Weights of a small image classifier: held-out accuracy 99%.
Rows from expert 2 of block 4, named by matrix and row number. Rows with one number belong to one neuron. Each number is 128 + 32 x the weight over its row's rms, rounded and kept within 0 to 255. All counts start at 0. Numbers have three digits each. After the name is the row's rms in percent of the matrix's.
# gate: expert gate (model.blocks.4.mlp.gate, 16x96x96), inputs 0-95
# up: expert up (model.blocks.4.mlp.up, 16x96x96), inputs 0-95
# down: expert down (model.blocks.4.mlp.down, 16x96x96, transposed), outputs 0-95
gate.23 098:164116126116184127156143125187126092117126152169145144073109156099107118148151183185113057134148136129185101140111080190157112126051140165161061100119098123091151098110108123084114093100157158142169084086152098168133124138129111079219149143101122114154141130187114099124171102116100139135
up.23 101:182096154134158083132106152223158097100036144111128123122078170076160120131143125101128107123171106138102129143146130142111050172151117128129129133087118101033125089160174126129106121111145195148151123146113106076124140121154134120156094145099113149071164161129145155202138145137095115169
down.23 103:142144079147104174138122118109100122127130100181190167107137073089166114161143131189106162157144113080077149100150132114176153102136082097111192175104086114142083119173174130181088099151138135141116181080091180129175123108140120106113123112143185169053116160154099142112092140082140164134
gate.24 081:140150131135159120143147109138112128181139126088091099076195134156139103095224145167116117142144130098143140135171143117160096101102104136114118139063145148109144146147125066184067131152134122178129135156172056097108130134079175152108110102120113080116064183136133132110142120174030150121
up.24 083:119189124130104117150133142135096104162079136056133127147141172173161106189175129212118104146125105130138128154164136129136113052167141163153121103061123147106118154093106117140150119186108138135142129084120175092140136121067073132094100094150159058064147174088152167125114127113090167091
down.24 097:106164105160096113123134110110135129087168172064143114084051138151122141114124149109172135122111160147101054127090145143108124193119145155142076164070130128116108072104171162168156129179104115141128128169190106174091087110112104136098141120117151110160182125127165177187129054147112170164
gate.25 096:096151182077074187092050133099129157128162143084185107115086130141134088099146106179189086111154138128119133121141117165069128039178131139149118099172155099121124139138157129150131177129097153148141094130118144165178126098078152084176141098135091109157138180108118102121149096086164108164
up.25 084:132110090189131093136186145128146168143087078190104123119136120138141139166087119062069165152145165105127124154127110120131130237064159104106103157106122129124102133120114162124153139137125093133140123083118147098116120168183085185070099161090182125091107075159143084140082135148125177142
down.25 094:173058147109165062143125108125106141111110147125122093126062211092130157148121137123100182180102202121099113142126180084122114140044070130149157164068131111082134159131149121177149093147171127107137123122125160099109136081144174138130141056108135158105139132138113130136185161127138098160
gate.26 095:104147098068116149164115132097068176164082176158125111133121122108127091193109156143090100110156127115092191148127152141131163110164078112087115128130130121129143117084105101172202105086125187144135099174154093158135174183138074157118142118129067115167152180168138082105121163084083101102
up.26 094:162124108176178107099123120078157047119122091100088126121159097160089147086122114114213086112116150109174117120064099128155104140097159105185141168149118139142144130150153123084114143225098114123142100147102133112085118074145216141110147145155138126091157074153079174116135126147144129138
down.26 101:144115148100121112097170103121113100121163193109135113116101114123115109130095055159103167159148124137127158149166089115124085159116100116076149125046118116128068159217188123079151127115124097197166108141156133096125153061145093131156165179144130130122106107072135086101181124187110162138
gate.27 103:111204141068119136113172120177140119138083131126110155146116095148140174160151127150067112159157140117161142142159108089080103090117143124178181074144145192145035155156092157133109094175125100164142083075154131172070089101107131097151087171107162084144135151140152114146133135109094090132
up.27 104:124091097087136165070144126165051158149161097098100063197077120155119120123070151106151130061120150091107141172142158170132144148134106083166120131192131142148119109104153083169163142110203082135081159100115134150158143166158087089152145153127095174154111096120122099129156118131184137111
down.27 110:158099108177165139136081137121071170124096122106155143143178143124111095135122127066129200165118131169180131157162128209068130113189137136147091167123142113098203193082093128112138105076134126114115128107112149150188113109175151121193132155114162140092126094163123166143142150143093079115
gate.28 092:109166125110127116119155153094135149113139061114164033133130118116087137111141139107108116153153088131151087107111157137125202168081185157139086180180173126142098137200118026107137083149194147173117091166104135171154181131110138079117122118124125128130096116144156102137142111098096139121
up.28 099:161107089108101196138200170096172164155120039178104138147122143127125151109111144072119142112099136101130119151091133079108166117086163141174115158115157128119134185155150090100110146135163155140095137102083066106172137119156094115162097106127134181139106062194185124118145102077085129141
down.28 093:154113076111219178138150137126147132090137093195120150096112089093132138144158112133142165118183141090194140125134140151161151137115142076135067090140085137103113096125141137110092176117060134142158132119078114174125125113140108135102185088109226162138118105146069148136162086134072107125
gate.29 111:121089092090205126060101108122116153137083091139160138137110159198117074086059159056098122146120107113139159104128112093139131065162147117141157212121116156152202146132093107152129133187118120084115149099112145155148119096143143092182121170139132132196126122119115158118162098143163123117
up.29 105:108086182146183158140145093164126191104067136152102177157096117113132120137115146060131131120130085105140076132103144125123149134114187174109136160126068110128082176145110154135135088190160108006110154110169124105134117106141162115120103170100148139137116113150119156109060128172109177140
down.29 110:162116130152142115116124153122150138163121071161097145165087177149090134029141128143093193082095131119143128103095137153129124096120096081113100203101084118134147118165086130115141155124088190138163155151159172050139130113135097057136116095137165155143105167120131125140200108060128097129
gate.30 105:175150145057144172142188117164107202174181107081142108152195151127120140116114138105086117075134138141066133137133137114118130108071174137101100136167153076140089123142062178110151086147176156148075146124130134149145144127097136135206138113134113137164064130094125103108067098107117130151
up.30 112:168153112109116207180138099140089141171142126117080111157135082166117040183132140125124063148150138055133139129118124127125124184135115129149083099081144120111114163116143149124095073110204088147117163093163101200165132157170099157127078138125154086138151151112119122095103084178114135134
down.30 109:166129116153101112116127033156146108143136143139167115123119135114140139141164149108080086126173176095191120151171079162110193146103139106176077080105152135135104136090102112141144116104138168130127137147151163172150134138033167170080129194135148120071148134111123138201129176119117177098
gate.31 085:174152108079122148173135100102135110172097135192093148105097185123059177122140125143114176108087143139146086093182168157086106131098133172101121156120077165125126168114141127150185124147088174150127152113116196131161073120078119122086086118064126123096088106163110150149202108148115117102
up.31 087:126181120137040121131104129116136135172127132109112139150105073148096083130135116104141174145097180112151184124193133123119102130117131158139143085157060064167107154042092154117162129148112153140133132151105138154175134068167143184083164100119114100098171109178065171162145123159101144113
down.31 090:084102147122101077197146134156122096175081180087129087089086183114110088141080115118092124100094183159171135143100183073134158126156178101129132100125093177102088117086113123121106124156140080130124134188166127097127151148150199080110141138092146110056098102160132142090135137136149084140
gate.32 102:122103134133141178091102089127120111100164163101070108097175119126155089173120134126087140161129146123160123100154164186125156169107120095122078158131091129161192156096092134075147127130071100026100182115164084144166178140124149209107142098101159125146114097127141102084115141182117154103
up.32 113:129119181148113163098094105139047155093074123178163107108108173087144094136099114083131178108070141149058201124145096088159167109163135129137119143135127099159203148077153126079137134137121116080110137156176165132124135136166133149143148113162183172105076077163077126116110128122145161129
down.32 104:141123066123149126108157130139118129102159048181176126073070134136131098137157159194068138186100171152158128141141120136099182128169143148096173137117071082154150073159088119098111122112166081190136053128154124066135142148159098129144145084132142139140153151140120153096092128110088108163
gate.33 119:130176115135110116109094146144144157187075132125097170064193089128153107113174123123111065041129133187140156143097154150082143146126188134147130145085124108155122155102130201213091130140125159144115137096129112099157126117115169121128136163156159071070087133075100121133136073133110138107
up.33 114:062156157105136118086132142104103173177104080137156177058195138126118130128122113130130047036117142183129127118111169164109125141118164177145115147151169122172118145109180147170116158099161172180076126090092150127160119098158123149123058124141169110112108095103140101138148087101110117098
down.33 100:160123152134167187113103068140105116121163100138117092167134122121193134101156193110089127156118115145157136152143140112124153067135157173166142125122168058176156082103080111164167161087168134125131145154151165134166115122129190100193147113158128134163138160118063185106164192130098144078
gate.34 098:162130094163092090127100099096186127144112134140061180115178101151139124087129134115081147081183092135154167115122192139157148111108110125142118120130148137072090100117076121092119152122190149152082166065117107145096122156190133128147171114124149187129122129167111098069059149136198163127
up.34 097:107146166135128110128169139102114139077104081133188064161121090122150107174122118137181124126095183110120119167124055089116124130104176129167117130119138101188115212161141160115175099201108100028145138150163107139140134118098123106095107149116125083149139094127124137186186114118086148117
down.34 108:144106130131179201101118160145140127090142125086153134087155172156176178119176092110123116176127141156107125146115118107142117077161091074138112120159157085192151146126133158112086132162189209126148136093062090151134096086124107182110118145102075086173089099166139193107133144138126098155
gate.35 109:076120096137160136115012102075133154103122143149150140131092168158100139173121049126159139116138100132115065126150131148113119137101143182080155131146218175130138105149170140131113127072108108131114090164160129119137145123115171125104133145100098127131084157094165122177188148051109155152
up.35 099:122148133095197089134073128081143188155121151144106170085092144094099157136187100131141146114133098199139153149135124113093094097113090140059123136102183170103140099153157163149076149079121210139163091171097143101140115123121182093087119166109120132139098132122102097139189138067109157140
down.35 099:119144083132150155120021095150144111112135129153090140125102073085096089121164100093113133135170141175131145160165147075185158151138077079100072133130195145148133143135108144123149142186077164098087119145110133113130106132089169060101117138166125197120096167183097128133123123168114105098
gate.36 098:140108137145142117164101110036095137019121114130116098155157149139114113154119146167152095111152120156176113094163107187123136111077108108135128141071097115168137128113162096174126147127163126154167040160160092176106147094110107187124114163153102118080171115143084164112138178176107129116
up.36 102:129126165125134165135103129156094130179144184149107082157155129106120142152161143114161122061150117055138128130140128108088179114180099096167141185102071098129115125027143144179160115142137049087130137130083175101172070092127111093140123101105131158129139139126204134112144126137183108145
down.36 099:169175164075087105165146144155082105131172139117161114117159130154143170196141116168059163120151134110133128105188109109127115115137113128125117083110166131094174086142162144098175126116145095121136141119103095140192166158102218089123136103160083088159138086155048131170183139160106132102
gate.37 111:137128061133113131145166096138135180122131173116120087093108172116111116089030151137087073135142080090094155125098105136159119117152110072152153208104152115100176110104203124107145072126124079129156169127169107199106126118150126135148158095161131154135168170133124121093100132164192128118
up.37 114:094142123091136116154169183157148136101116053115159160199157136090077145175149157135102157061170118057134132179127115126112132168086117127102097053111131101116113095125045135110070122170147152081126142176149141185128156176126143105171159112119116132136114130108194123124108123162117107105
down.37 101:161069144138117152129163104162061102115110106171121151133174104121182074126171144102169129112133084080169117098095055102115118099149080144116109141115188099157091144121150086150097123094070181146116126206164129151135098181152149148087136159119152136073188108097155143146160107110150130175
gate.38 099:085112128109129106140145125089137121163153148126193123121091067088107091181080067101124179226144091199116152095129114119118111116123144172134140134170155127156105138135208102163151098168179110184132152095088073157161113151100090151173110137082113112104136159091119131148126130143083108116
up.38 114:142154123122099185126081131075128121099127137091114110135147134151207133113162125112200106142161171084170102082114158102149145184151113096099163087075171103110033077114151111115097142109127113206101115120141157117098123114142109117161118188179155139124141055135189138121140121107095132150
down.38 100:130071156142076138139227162141186096096175117128150139093105122164105150069177162094070126132211135153181149142107136080096147082126151096101113181099092156131138080146116122154089142126108108189077107102124172111103088153091127158115121115159138152138151136095133123168107119157161169119
gate.39 096:158186114101154130187095093148136147147170124174089065104143117098059092150152157107120148107121129147125130173145209148121115150091083123125112169200119190158162106115046125134142149164145143146121063158102092129141168056098167118107093084152132124097106140116121163107088128115096140110
up.39 098:129087121086120118185161107086148139164076098164103165200151109145185162100130139142146074135099159063162113099061098124147118112123158084141147173155156106108145072121130111129072115141122184140144152198098073132090098129096171174127139096167121115172144126092144140106168179126083101149
down.39 097:128112085083137119107154082149193086118126164171126126110132133146132126187160125090127170184161145076094148164096106122107112180134130156092132165113158175087132110094169125125079142167090072141110080148101139133147143089181114118072146066139148110190070090161178073079102097134141140132
gate.40 088:143094169098121134195082107083137126083106126147162099123118180108143165137115140171120152126111150155093117166072119166153144147087120123124125068145135149126061206097180093174169176149118101140123116149120137052108144106104137123103126092155060071096120139122163099068101141136185170164
up.40 088:063138096140102136148088200183128102191122151138159159125087105121110176114145105138171169150122114095171083092148097084122112124105118133132133104090154104134187108148096105105093109088112144184141071107155124167203146145141098099173144066119101140181149173184103159134162085129120086097
down.40 091:135155068179156106168124139140156169093185110121166151127134135132216113097147180017148111113101125108110113138122144056102135087135172150176129110138101126133121120092100128105083126193125166104158162113132202122181070131137132139124113113159112129134184171108098137139106100120186125131
gate.41 100:179148147187154148184167156127143093101112185111072110158118124092117119138174099155124088133158138182172110152152115121111093176129115151100149104158139122109071095165094144066129067127130077094149150161160139135104104124105123136180085068118125144107149150114130110146134156108018111193
up.41 099:171152133095125134083126165127146122129172082169130100134123153169077093139119162155120151133115137151039154177098116156119069168121110144119101111097173113084186115098173160094092111117138173177138089106150069145148111147156128069177147188138092136118123145161129122131105137043178142071
down.41 113:173152102106149127105127089179114147150175085157116152079147102116070198120141126149129114149174120131102111155127150158063129119130131104129092198069157092156083141176165129152120059163111110120134114125128189093189148144184135128169097155181161146174135142118165065069138146103101115113
gate.42 102:160153127142171131088147126164105155154147085060140149091098077135124137103105155163124128116176152108110115164076093168113194101100127108196145160098122097110121055083139144076094162110088106161108144133107105176155130142159078127106087194154144141165152134162164105188148108101133051115
up.42 099:142136153118173140113103109141108189146155104107119146110085136110119152082040180185135113161129132127132085129068055106146145142127126169148134124173073109130105076086153102091142183120108160153078118119133113222095102176149086124125092151113176173120135169132152123156170093177104107126
down.42 110:151079123098128117139106126123079170090115113111120150146133188075109123159070135099149151067173100154119095156121115116161144110113140140117112127122123099152118065138163091105086175050138098133108164132069091150048075134118164120121123160100146118139136145164097143149089144116248089118
gate.43 094:082121086169121133155152137129151136098156162125115113086130190148140167189100146072173096160101079141161109146084075105190095148162105171044174124148113165092106157129156137088131156096084136189139092160125099174107104148137110117122092101097146192137130148105127107071183130143088115116
up.43 098:116123124135120155076130131169136126161137126127099119035126163121074138123149142096139074161131111181154085093171108125112158158150118164167179179157079088131161136179121124125110135145102101075114183105109182121090114100152098151072123132093206145146137130161144219094096113077139111101
down.43 100:151132196101178136179120140136140139134127138100108157160188143147169160128090086152165086073144099107163142100090145130172098100110144149132140091122160092086126157161124108155078076124116140133207137099144107101054103079101158075157107133135166097139146067102146085135071155128090196132
gate.44 088:131111141174103124120112097089142095103138181155068069127060096114197126129190178129139121139081127158134195169147152122116156152110096054088141134120100140158119167102203112152164133142093091124148133117175069059099125112177148127100133142125158095112129124119164102187108135096108157147
up.44 097:080156129042123161145162157134126156195113107141151148150167160164046112129115088134130119169139078114159063058101152144144097151141151170171127102143182144186125098155089097124140130103148105164086120118097159203159125142077067085137102156089120161088131128124144150101146128138144120098
down.44 109:153171164125151179149136116105163136079146138135065096160126064127153130081154133089104140131189091147121168163094121117090125121125131124117108165077079120163153107161131118109072089201088104117145082153060209123098115130084078137164111159131130140111122166175070140115136147067165120136
gate.45 128:097130151123140092173105135037141097063103103164136108102137135117137071157166170140112080134119154064220115151185129119085126192066140123135141159120115124122122108124105104096131119222120131171141142113132090182132129129088147179109127139129126165122161140158065138108155158155081106127
up.45 136:108075149125141097100133176104151114080125206130127121087157107109176093098144127086138125148149181132200102134183097131118106105085130125161106164141102107139157130088113095125169111182147111221156191079100129145136125147050119172075130115129100141123178161122069152124157152101095121119
down.45 118:113094157203129085101089129132111166161168070160088135104161127142131112075190125151135115141176139119176128129185120139131160091153112141105107122168120105166120065077153154188135139184092177147102192139130164130134130173132107142106103150115118164106171160112165153193149106132103042134
gate.46 101:108154100131140143092182109096093038113131096095173187127150127116150114112102155096114175109142120139162174132208129185162127154098111116101142137184130149133194051104155067110158122165176147146080110123127190128101106149072108138114122163090172074103124142146141126142109116147140098091
up.46 096:153187176148120101152143105144130181121044158126117090135159095151095138087151155170105058120068127094145080126150112033128127087127129160143162154129156117150147180186091224125108180128097140079161136122136098127133120132172165116090125088157124141150107104105144109080100129111131122113
down.46 095:161171119133135083088106104151084085080223131164172144058112120103165173137164103060146114147164131120150125127117125068129146119097142081167153138153163127174125137120139098075140141158180134113111088146154121155088073164144155135106127134113109161185134090073193151112128145094172173124
gate.47 100:218091159137142140128074116155096147123113140131107216080084133143117108180180196059118106163125148175154078124088137140106143126149103081148136071181158113117150151135173114112102153084128139164122083083171134111117163097150104122155080139086089097119153111135153154104134106125151155079
up.47 097:161172156141117184128151078130141131095136093135139066162114098120145171163126096121099154172152140141089149115147108102098130174155140143156113092129132133141173101122137096111061174119151089094106087130110153174081167078132116098124116091011161186142113121088209147141169166135142106163
down.47 100:153053146152182127158115133073182153060138137138133091116106099179175198147207121083125184166170109101125122128103079130103122156153084161165141132111080151168155068107154148162129186128100136122166123148097106099100162093098121114158108186136154115135132134165110112130121091128115084091
gate.48 101:083175145051094111222172159136104173088089132157113144089076090122139146142107113142135157072108077155132135177159137112093149155112140143137175091183154151156137154083114109116157082100142179134132159065183095150137168078124093094100135136113107132164089099111115113135173109142159143158
up.48 102:079087183155101116188183184134123124091091133146123133131082116146090156146114116111128195128141116143156140217157123101091123093139119135166124084161070130130134124085119072112056122108134097111129122115141138132110109117086115139154120129136181146216165054112117149157148091189163110173
down.48 095:114038138161100148079129167101115128064050125152132117095093114085156123193113144079108112149082109111173090112167133170142129172095146129124151120108111139142103135132094186116084077108119186087163171157154098134147129040113101134137155154153135125130160157178132108073091147148164129142
gate.49 106:071151146145169130108129134106094119148102122129152116132125163094112115167141126103102085073126097037166084153156154107111105144121142144061151238116152137100097140101156147155106138226107122052183080152151150134133134184170139143138110145099082131099145088119130101144105141149154111134
up.49 107:153151118116173113093131092157143147187143122154059146125148105158120069119112119155115103105107105171118148106155085154064125082190095106159077210084122069102116112142149148130115144114195125078108179103136204127185123136141165100100144096144103149175112124091107170094171144154147120108
down.49 097:165113146129128121112110131192164152056126085167103150163152102101121091110122142116079109141124129130119170152143116138180144150117073167114105230148099182207121157079127116159152117159136132183129154143061121168141149151112086161133072178164078138064128163114142139130146127080122099127
gate.50 109:158126123088108131166190101114088130120129116143096172136142105096113157174113101156149169070127178097168085162134162098157111164109109131047143129121127112125107148071133153108074157109148194195135147176097119153103129063122131201176111158099102120109147149080157090098142170117072091122
up.50 107:127084166173107117090112104122137111092114086081140202132146072121136120170122130139190115101135132104154108098136120145148185182103092124100161122107130171133098151154126084163101153157168169118119174182121125181064137089136078118110148010123143121111100155096165150149114159163075137140
down.50 107:085132107133168122094103116127107129159176191136173087129140110115113084163096146157178121132107093137145152193117153085176153166160158154090089132142115172128096114163120064129091163102104143093108117101123129154137152090105059095091123075145172169086172112068156130137127164205182090130
gate.51 100:127087163093174173087172189156145170194143136063091122151117121095147192154089080154105084123149123135083102158095118148156095102123136166094146172116168157137154167111144119146088128100108160088088102073066133128159178119181082088147164066116117153145160126115152103135093129154118104107
up.51 092:121127153113191178107132117139155135221118112092045139138137112123189141133115120165138088155091107166098131126073109170178112086153122136100113154106137130149139160098158120099085120145115137114084123085069196073153131132202121150122129093076091132142087116129148078171102168166157153094
down.51 121:117145124148169194162160082151148175113209134123075147120111112087167133153111154129146127115183125097111101141134118181149074105099126131167132188152154109076115111139147036165082115143097128153157140147128096189095161072117131058082108185107142137162127148179136139146147127129144165101
gate.52 104:102177087159116133116092143140048175073138129133113121162111172172129191159068121103106102092183105103135093120108111107135111093125166152161120147169139114154176092115192126150149124091121104167177131135070086178136076118159139107091144130108164100148159120088129133054194156132166145097
up.52 106:083113125088144136099123111103098187071114109131131156126118177109105131174080131114140147104179143165147103104149096109150176142129048186112122204124140112135131086083134102108086119214120176120161131160144171150122149146137122197141097113121121088114169127130085098079188138164069085130
down.52 092:143122091111171166114141075155094114171077058119079106068124171073134126081090080155161097107179159135153127150170145105153125086143116112145121099087149135125142175131162097101046074145140109090134145031109129127119126123094147143142135120130128090123175087147089094174119147100091162107
gate.53 041:150149133071132099122101112149146156135158054167070154116118160173076131107179102083080093097096152092153079149105095108155142167084102168066134222116179125173114073134151177122126145126153097143110182124122119100169183168132122089121126153153104151137107133099099131143131119096181149141
up.53 040:093109102162114160168126148149147075126096165114141118133147163094109130117116134203109143158155128121093142111131124120119159082158119099203111144100030117162132109026135127106144174149165162095048118131118166113120128139127113122096094155198137098146131142172091133104148186129088164073
down.53 042:090102054158063069131143126121089099078190095120171157118035124107119109109150118159093175134117073118112116163085158175104115120160129144116110132130108168157107123124139175112144078159095146110102113162090190138068150055119125187139148127114160127117117100096110104108140084120093129091
gate.54 110:111138148125163127089124155190110082091119148188156139184133120109093106114170131131107091095184086069151160125056120123112163131127137156139139104164149169101118132149117145171124160165124078110169135159102045168106092114102108057137123225103121114150113116114112172161093118094187125116
up.54 114:095161080096159129108105127174150102166127166123101110107098119103127107153087098080184109118137111076159101184071122150145171125151115132088163135103144138148179131081166124200170179163106119127138111142093144163148082046137163069105135143148107135180135147161135129131185109059179103098
down.54 108:088102136132106110178155112115126152117142064137136092123119123126134136127108200161163138145161171071103131139162115166120097147153162132132119188154117148143158080120087153096085144130106168076076135130152117125153082117109126093148094086142144146106110146079145125001202090060113136093
gate.55 089:175090136171113156123159054111129152143204122141116164090096089134105121099144139158139155099104141102101154129092166129130131102143120158090056179118104122068102137136090172098153133155136155157056050144065118108161156162142128145154128162075146138128111094160125095126188148151179126065
up.55 092:053176160108108104119124208112138119137063103129120089180157162115163134127120129137146111159137135110179154179161116105167079152161118091084168120138135145182166177107159113183114129187088108110159181124148113113119082108075086089128110088137107134127167148129093146120064098096067115156
down.55 098:103166152136100125148154082133112158218143184096115151111154149115147119131149118121080105169079145118162165186105128052147111140217113144140113169167120137119076127134138127141086125186164166202145090089195076109118136084139134157083120119116113125141113118135069153133175133155127102161
gate.56 088:127120137097144158138147096140166153096124073117110163109143103141164106131208181124124170172087103139174157135200163086122144184095134131113097138101139121103086183185123060091079149111072136091121104132141116147143133153172110116130080150138058140093105124153116117094065130158190136081
up.56 098:123136122119144108147094091152129174058133145126169122124127089108175093145140138147142117156083093137071165088151145116084146154111072155090113129174128084146135090080152173132086099089140110114157115134161085168124174121076084220135116177109134122187149133048125168152192134144148135161
down.56 105:097086109171114129085149093111138100130064108118147126126071146099177217143118143118114117099126143083037139161128154143126074203115136171092146134143146118131152173094151118075159083085054117120123082098133103144121134095129083115153139129162098100118119181082146087111078111094106119160
gate.57 099:158195160107132110116142124154176181129175130130043089161119103151144062168108121160101148190141174097115161134161136131122094103104118084119157097128155108132144123161150092130116084178078128097119110176128155146120145071129110152106155071157061158193112088163114118074086106134125176148
up.57 107:116144090134105115129075095129123144085153153152075068177083165182113075134186168103137153143135109142162091097147142148199129079093180115147117127132096098124090097109117123139143095107129092100188163154165169180138149122107090119098096113145091145175153164208069136149126088176103151131
down.57 101:088108101080140117101078039103149130185124116145112080106179122087149142054063193085133114121146148137086113087130167120092147117129088136148119098086144164097100159091123130117154117169135169127138124098132131096122203067108125119141103122169115191060139111174109129130143162127081129155
gate.58 081:141145152174083133158145126088192111149122104132126131178076140094094100139133086171138126101172161102109114089088113125167120054155115165144141123166169126128148109124109085050123120113173126113154141077088148147095110102076153105081137153101125135166081144070140099147151183174196148199
up.58 078:132139105084145163112139118144133137129136155168165148139136140149134080149069160108112130118135132085120117130148176197156103183095148167111113170185099107122093142148102186101098090164149115138077061119152126128137121071212161126107038120108102157086113131150128168100155174061090139083
down.58 078:186139132070200133109121102135124037125130105157158111166158164100106158115204118082151089134132096072158104157114180140122150153144054120130145117109076123114084077126131156121073180119152159124154120085095154131181156120123103125139130118112115151126140167153150092211142157114114137074
gate.59 107:139142090085107136105180150090099140176116129145157159111126119139138139202124121136098125114147103145143143059196105102157128195095096162123102127111176110150094119165198044080160136091176147168111061102115150141127154074150130165184105106110087127171121138117082116107133123176079121129
up.59 099:105136090107070130132131140111145096158139106158171163108107071135099126132099148077096122117132096034096189135124143107111140100122147120178137156183135129139117150090083198090107144140160132204135165127059093171109129136151118170156079198160184108115146145125123108131148154053163123131
down.59 102:112112148114090134117151088138174126125106129137140165086136120170072080104115125186078137153156137107137126165194103118096144151137179105101104029127179136141152131093176182069143167105143156199144079178119126143142135180135112063087158128139148067065154122137090126155125140135110123118
gate.60 096:066113077136149152113094108151118120156129150102115102198091096114115117112167166140095114120122143079067139139172130125154069153152161137176167118128101133154130144071158181113107094063107096193138136113136130132141066174151151101061117172128213106168138124111104134171119111088147182160
up.60 099:146146191110078117102162112104157112143127098133127140081139153126120157122075090102158195102111103172175116145112149113099153115096110118101159095130109111121121107166091084111165165193152173084171126137164143142119216110142092173153132115053063181047138096136169139111112156138133102142
down.60 102:141092125106144084083168065130117123104118161126139109140187095119064128139117117146105104096186126102098083130112176103101126156139174117053077143104136204110074174127120070110172173147191113101136148132155108142118138177139139086122160089088125164089071131162127124078115147139107111071
gate.61 092:061120146108143206211129146138145143100117120071138114145154132093123067119146172156076100148118076085178159139144102085171128133101131139106132107127099129116130142110103120067135134172107157217109127164102132160127142141046057172119128152153144146123166070119160166150103123096154130125
up.61 093:147160077077094071178072120166148123087094043149110137119138075163160191148165138134160169109095156156110110107170101142143095164134168137117132102085103113115178111135082136155125133146083167115144159105134099118103123161099202035150144141152151133116111189106134093116142150135168122109
down.61 098:073138095110127123114067069133145146175065149125118119153146140096087145135203095155152101122058099074132131136130113123097168106121078111118146165121130124159128102147063128155103120132139120115099082201089066129156118046122141127103083122117077175096121131170058087164133121140163133130
gate.62 091:185138203118073143110167132164142100110119108058107128092210130109154143173134145134149110114140113081100140112110113076071165105155131107119067135099109173082098113153157111135126151152078188173059133134104141139153116128126137129172183138115122106176126204105105158173097107137121166096
up.62 082:093116166140168114151093116102140165146166156141088097088107141104106122076115124166118108141159109143091135143144100181154136146077120129130148179199172070128192137130070115085122138145145127155110084155113139125167100148155187085094108132082151119030114131120108129045178090125151122179
down.62 093:074104089085119149115178121171109147135080131149127160105093115131133177180127115145116129102110054111147101065130172137121090125214111160105134108122170140111122048081157128156125091088139176158095153128151147120125095106109096152174142096087174102114113102095096124130128103080175189193
gate.63 091:148191125133150225125149110165123118170104147158084115095172114179134084142158163201069141087122111092075129110140097112162082138122100083086122125126095115124149149109116118116083120098123123098133123104153106172142177181126107219123122086126072144142172128154082121097157163156120086115
up.63 108:066107118149132079132121157136129082167123075147193184051137112112101129143167108116149142075103124179143093144140123097086110194188129168146148145124103126170174144110101099132091138099052089123115168082108169104172139123133136128139149119138063121115158110116105186162191125120144082158
down.63 098:164189151129100184149122175121120061083148139118105137155089120178156104173102092132143134117128206121133125140120138132153126099130041120131153148118139134114198140167103160087144156131058172156118107090166130104189184092144115190145104105170133174109105140149152152111133063171153123097
gate.64 110:135115132150154077108115139129100105168156168117098144099115093134140083175141151181116153098130114126082125113155140086135078126124084089090146238101207100071065139120120109121152080151145144059125152184109159128157143101121186119136134109179109129095177096100107132128112189158118157109
up.64 107:108129147163172118145106144151123159084109140138147109123143116139080137134094149150121069150123149069187107131142131123100118176103099133078166215094194132147045171068121105149091136184065145073160090187144162104185123094104165134128116147110084091142116087124113158093131137154112138121
down.64 099:140126113147149096079126122086114104104096143111128129114151106155131152083170102149086090147147155142067108092123077163166114111145061160129119137139113192164095087133096088116143093149066061163102137156132064114124121076157146118085105107139033187133114105122128126047146135126076136095
gate.65 112:161107101100138087148152088105048110128104178152134112139145099097146131157182152135105116148163202090188087104178127085101184091147119133136144175081124172106170209055156126149109140179152069117119085134089072142111166128141127150134124128146116112132134182128097119080100104104125132130
up.65 104:113105150144150138128147099144145095151143094128073161096144143163113086061084108128121103094121085154125197148123154113200083121132080175127115106159128110111147107228072085071087101107092171171172178124147187044114110147155111124131138145125147125091129104116139149134138136144171135164
down.65 111:088107126103098160126130102165099133153121144156086165166122164143117047150124171141189108141083078120107076152108171132129163133123151138145147212135131123140141051178077127151173116113162097128107156123181114096075129168183077125154098128123122114113189102078147092143072112138159082141
gate.66 099:089139054102089136100158108102133176139177096127106086105141155147173092043156107126132147145111115148103170134126173127135164086170146182160124172154102180146135174090104098165097129138130137158084062137092129127173140133106113152162147175170099046146135153124123117062105110085166106139
up.66 091:120097044104121083091157123092086170158083135125136122095158151149175131084119189085098137206163115121165129120109154149144122111105150133145116168157138205096118119074085100170093103148107109113129115089106103157142151085120140144195109209132086121155153114141135108141197178098132103129
down.66 098:132118066146166158217118174126178099090056108123131147135115155122107198127118118104079112141093130151165167132141162119102128088097185098159101100160104112113160136068164157107112111143109085120144086085168092161156138119078154105086183110159088057118102093140148110151116111109177121103
gate.67 085:173102125084080122133135135069112114133137103146178098116170142114099068160139125117143123157114150137164056071084180174125174087135124122193117174115143138087125085148110135111148112170120098154088115127110119118101138205106052186155122171088123120148181137108120128181104201142125149097
up.67 085:088154080131141147116185137167172083121165122079117123057123119122142121096178119078173134170144122112147139145144138106079115117128144088021094162156113120203094166115112078080137097145137142114148165115133132108135145112120171116139144215188103146082178141155123112086133129107133110174
down.67 087:097170149163143145179111105098161146164137161131163182084127106146075153094132114111110151132141137107185124036096159134088139176145124156169111183141073085139147152098127102150085126159085164150067087146117147156114082090118154136113143169186116162127126100106163157146146179170079151190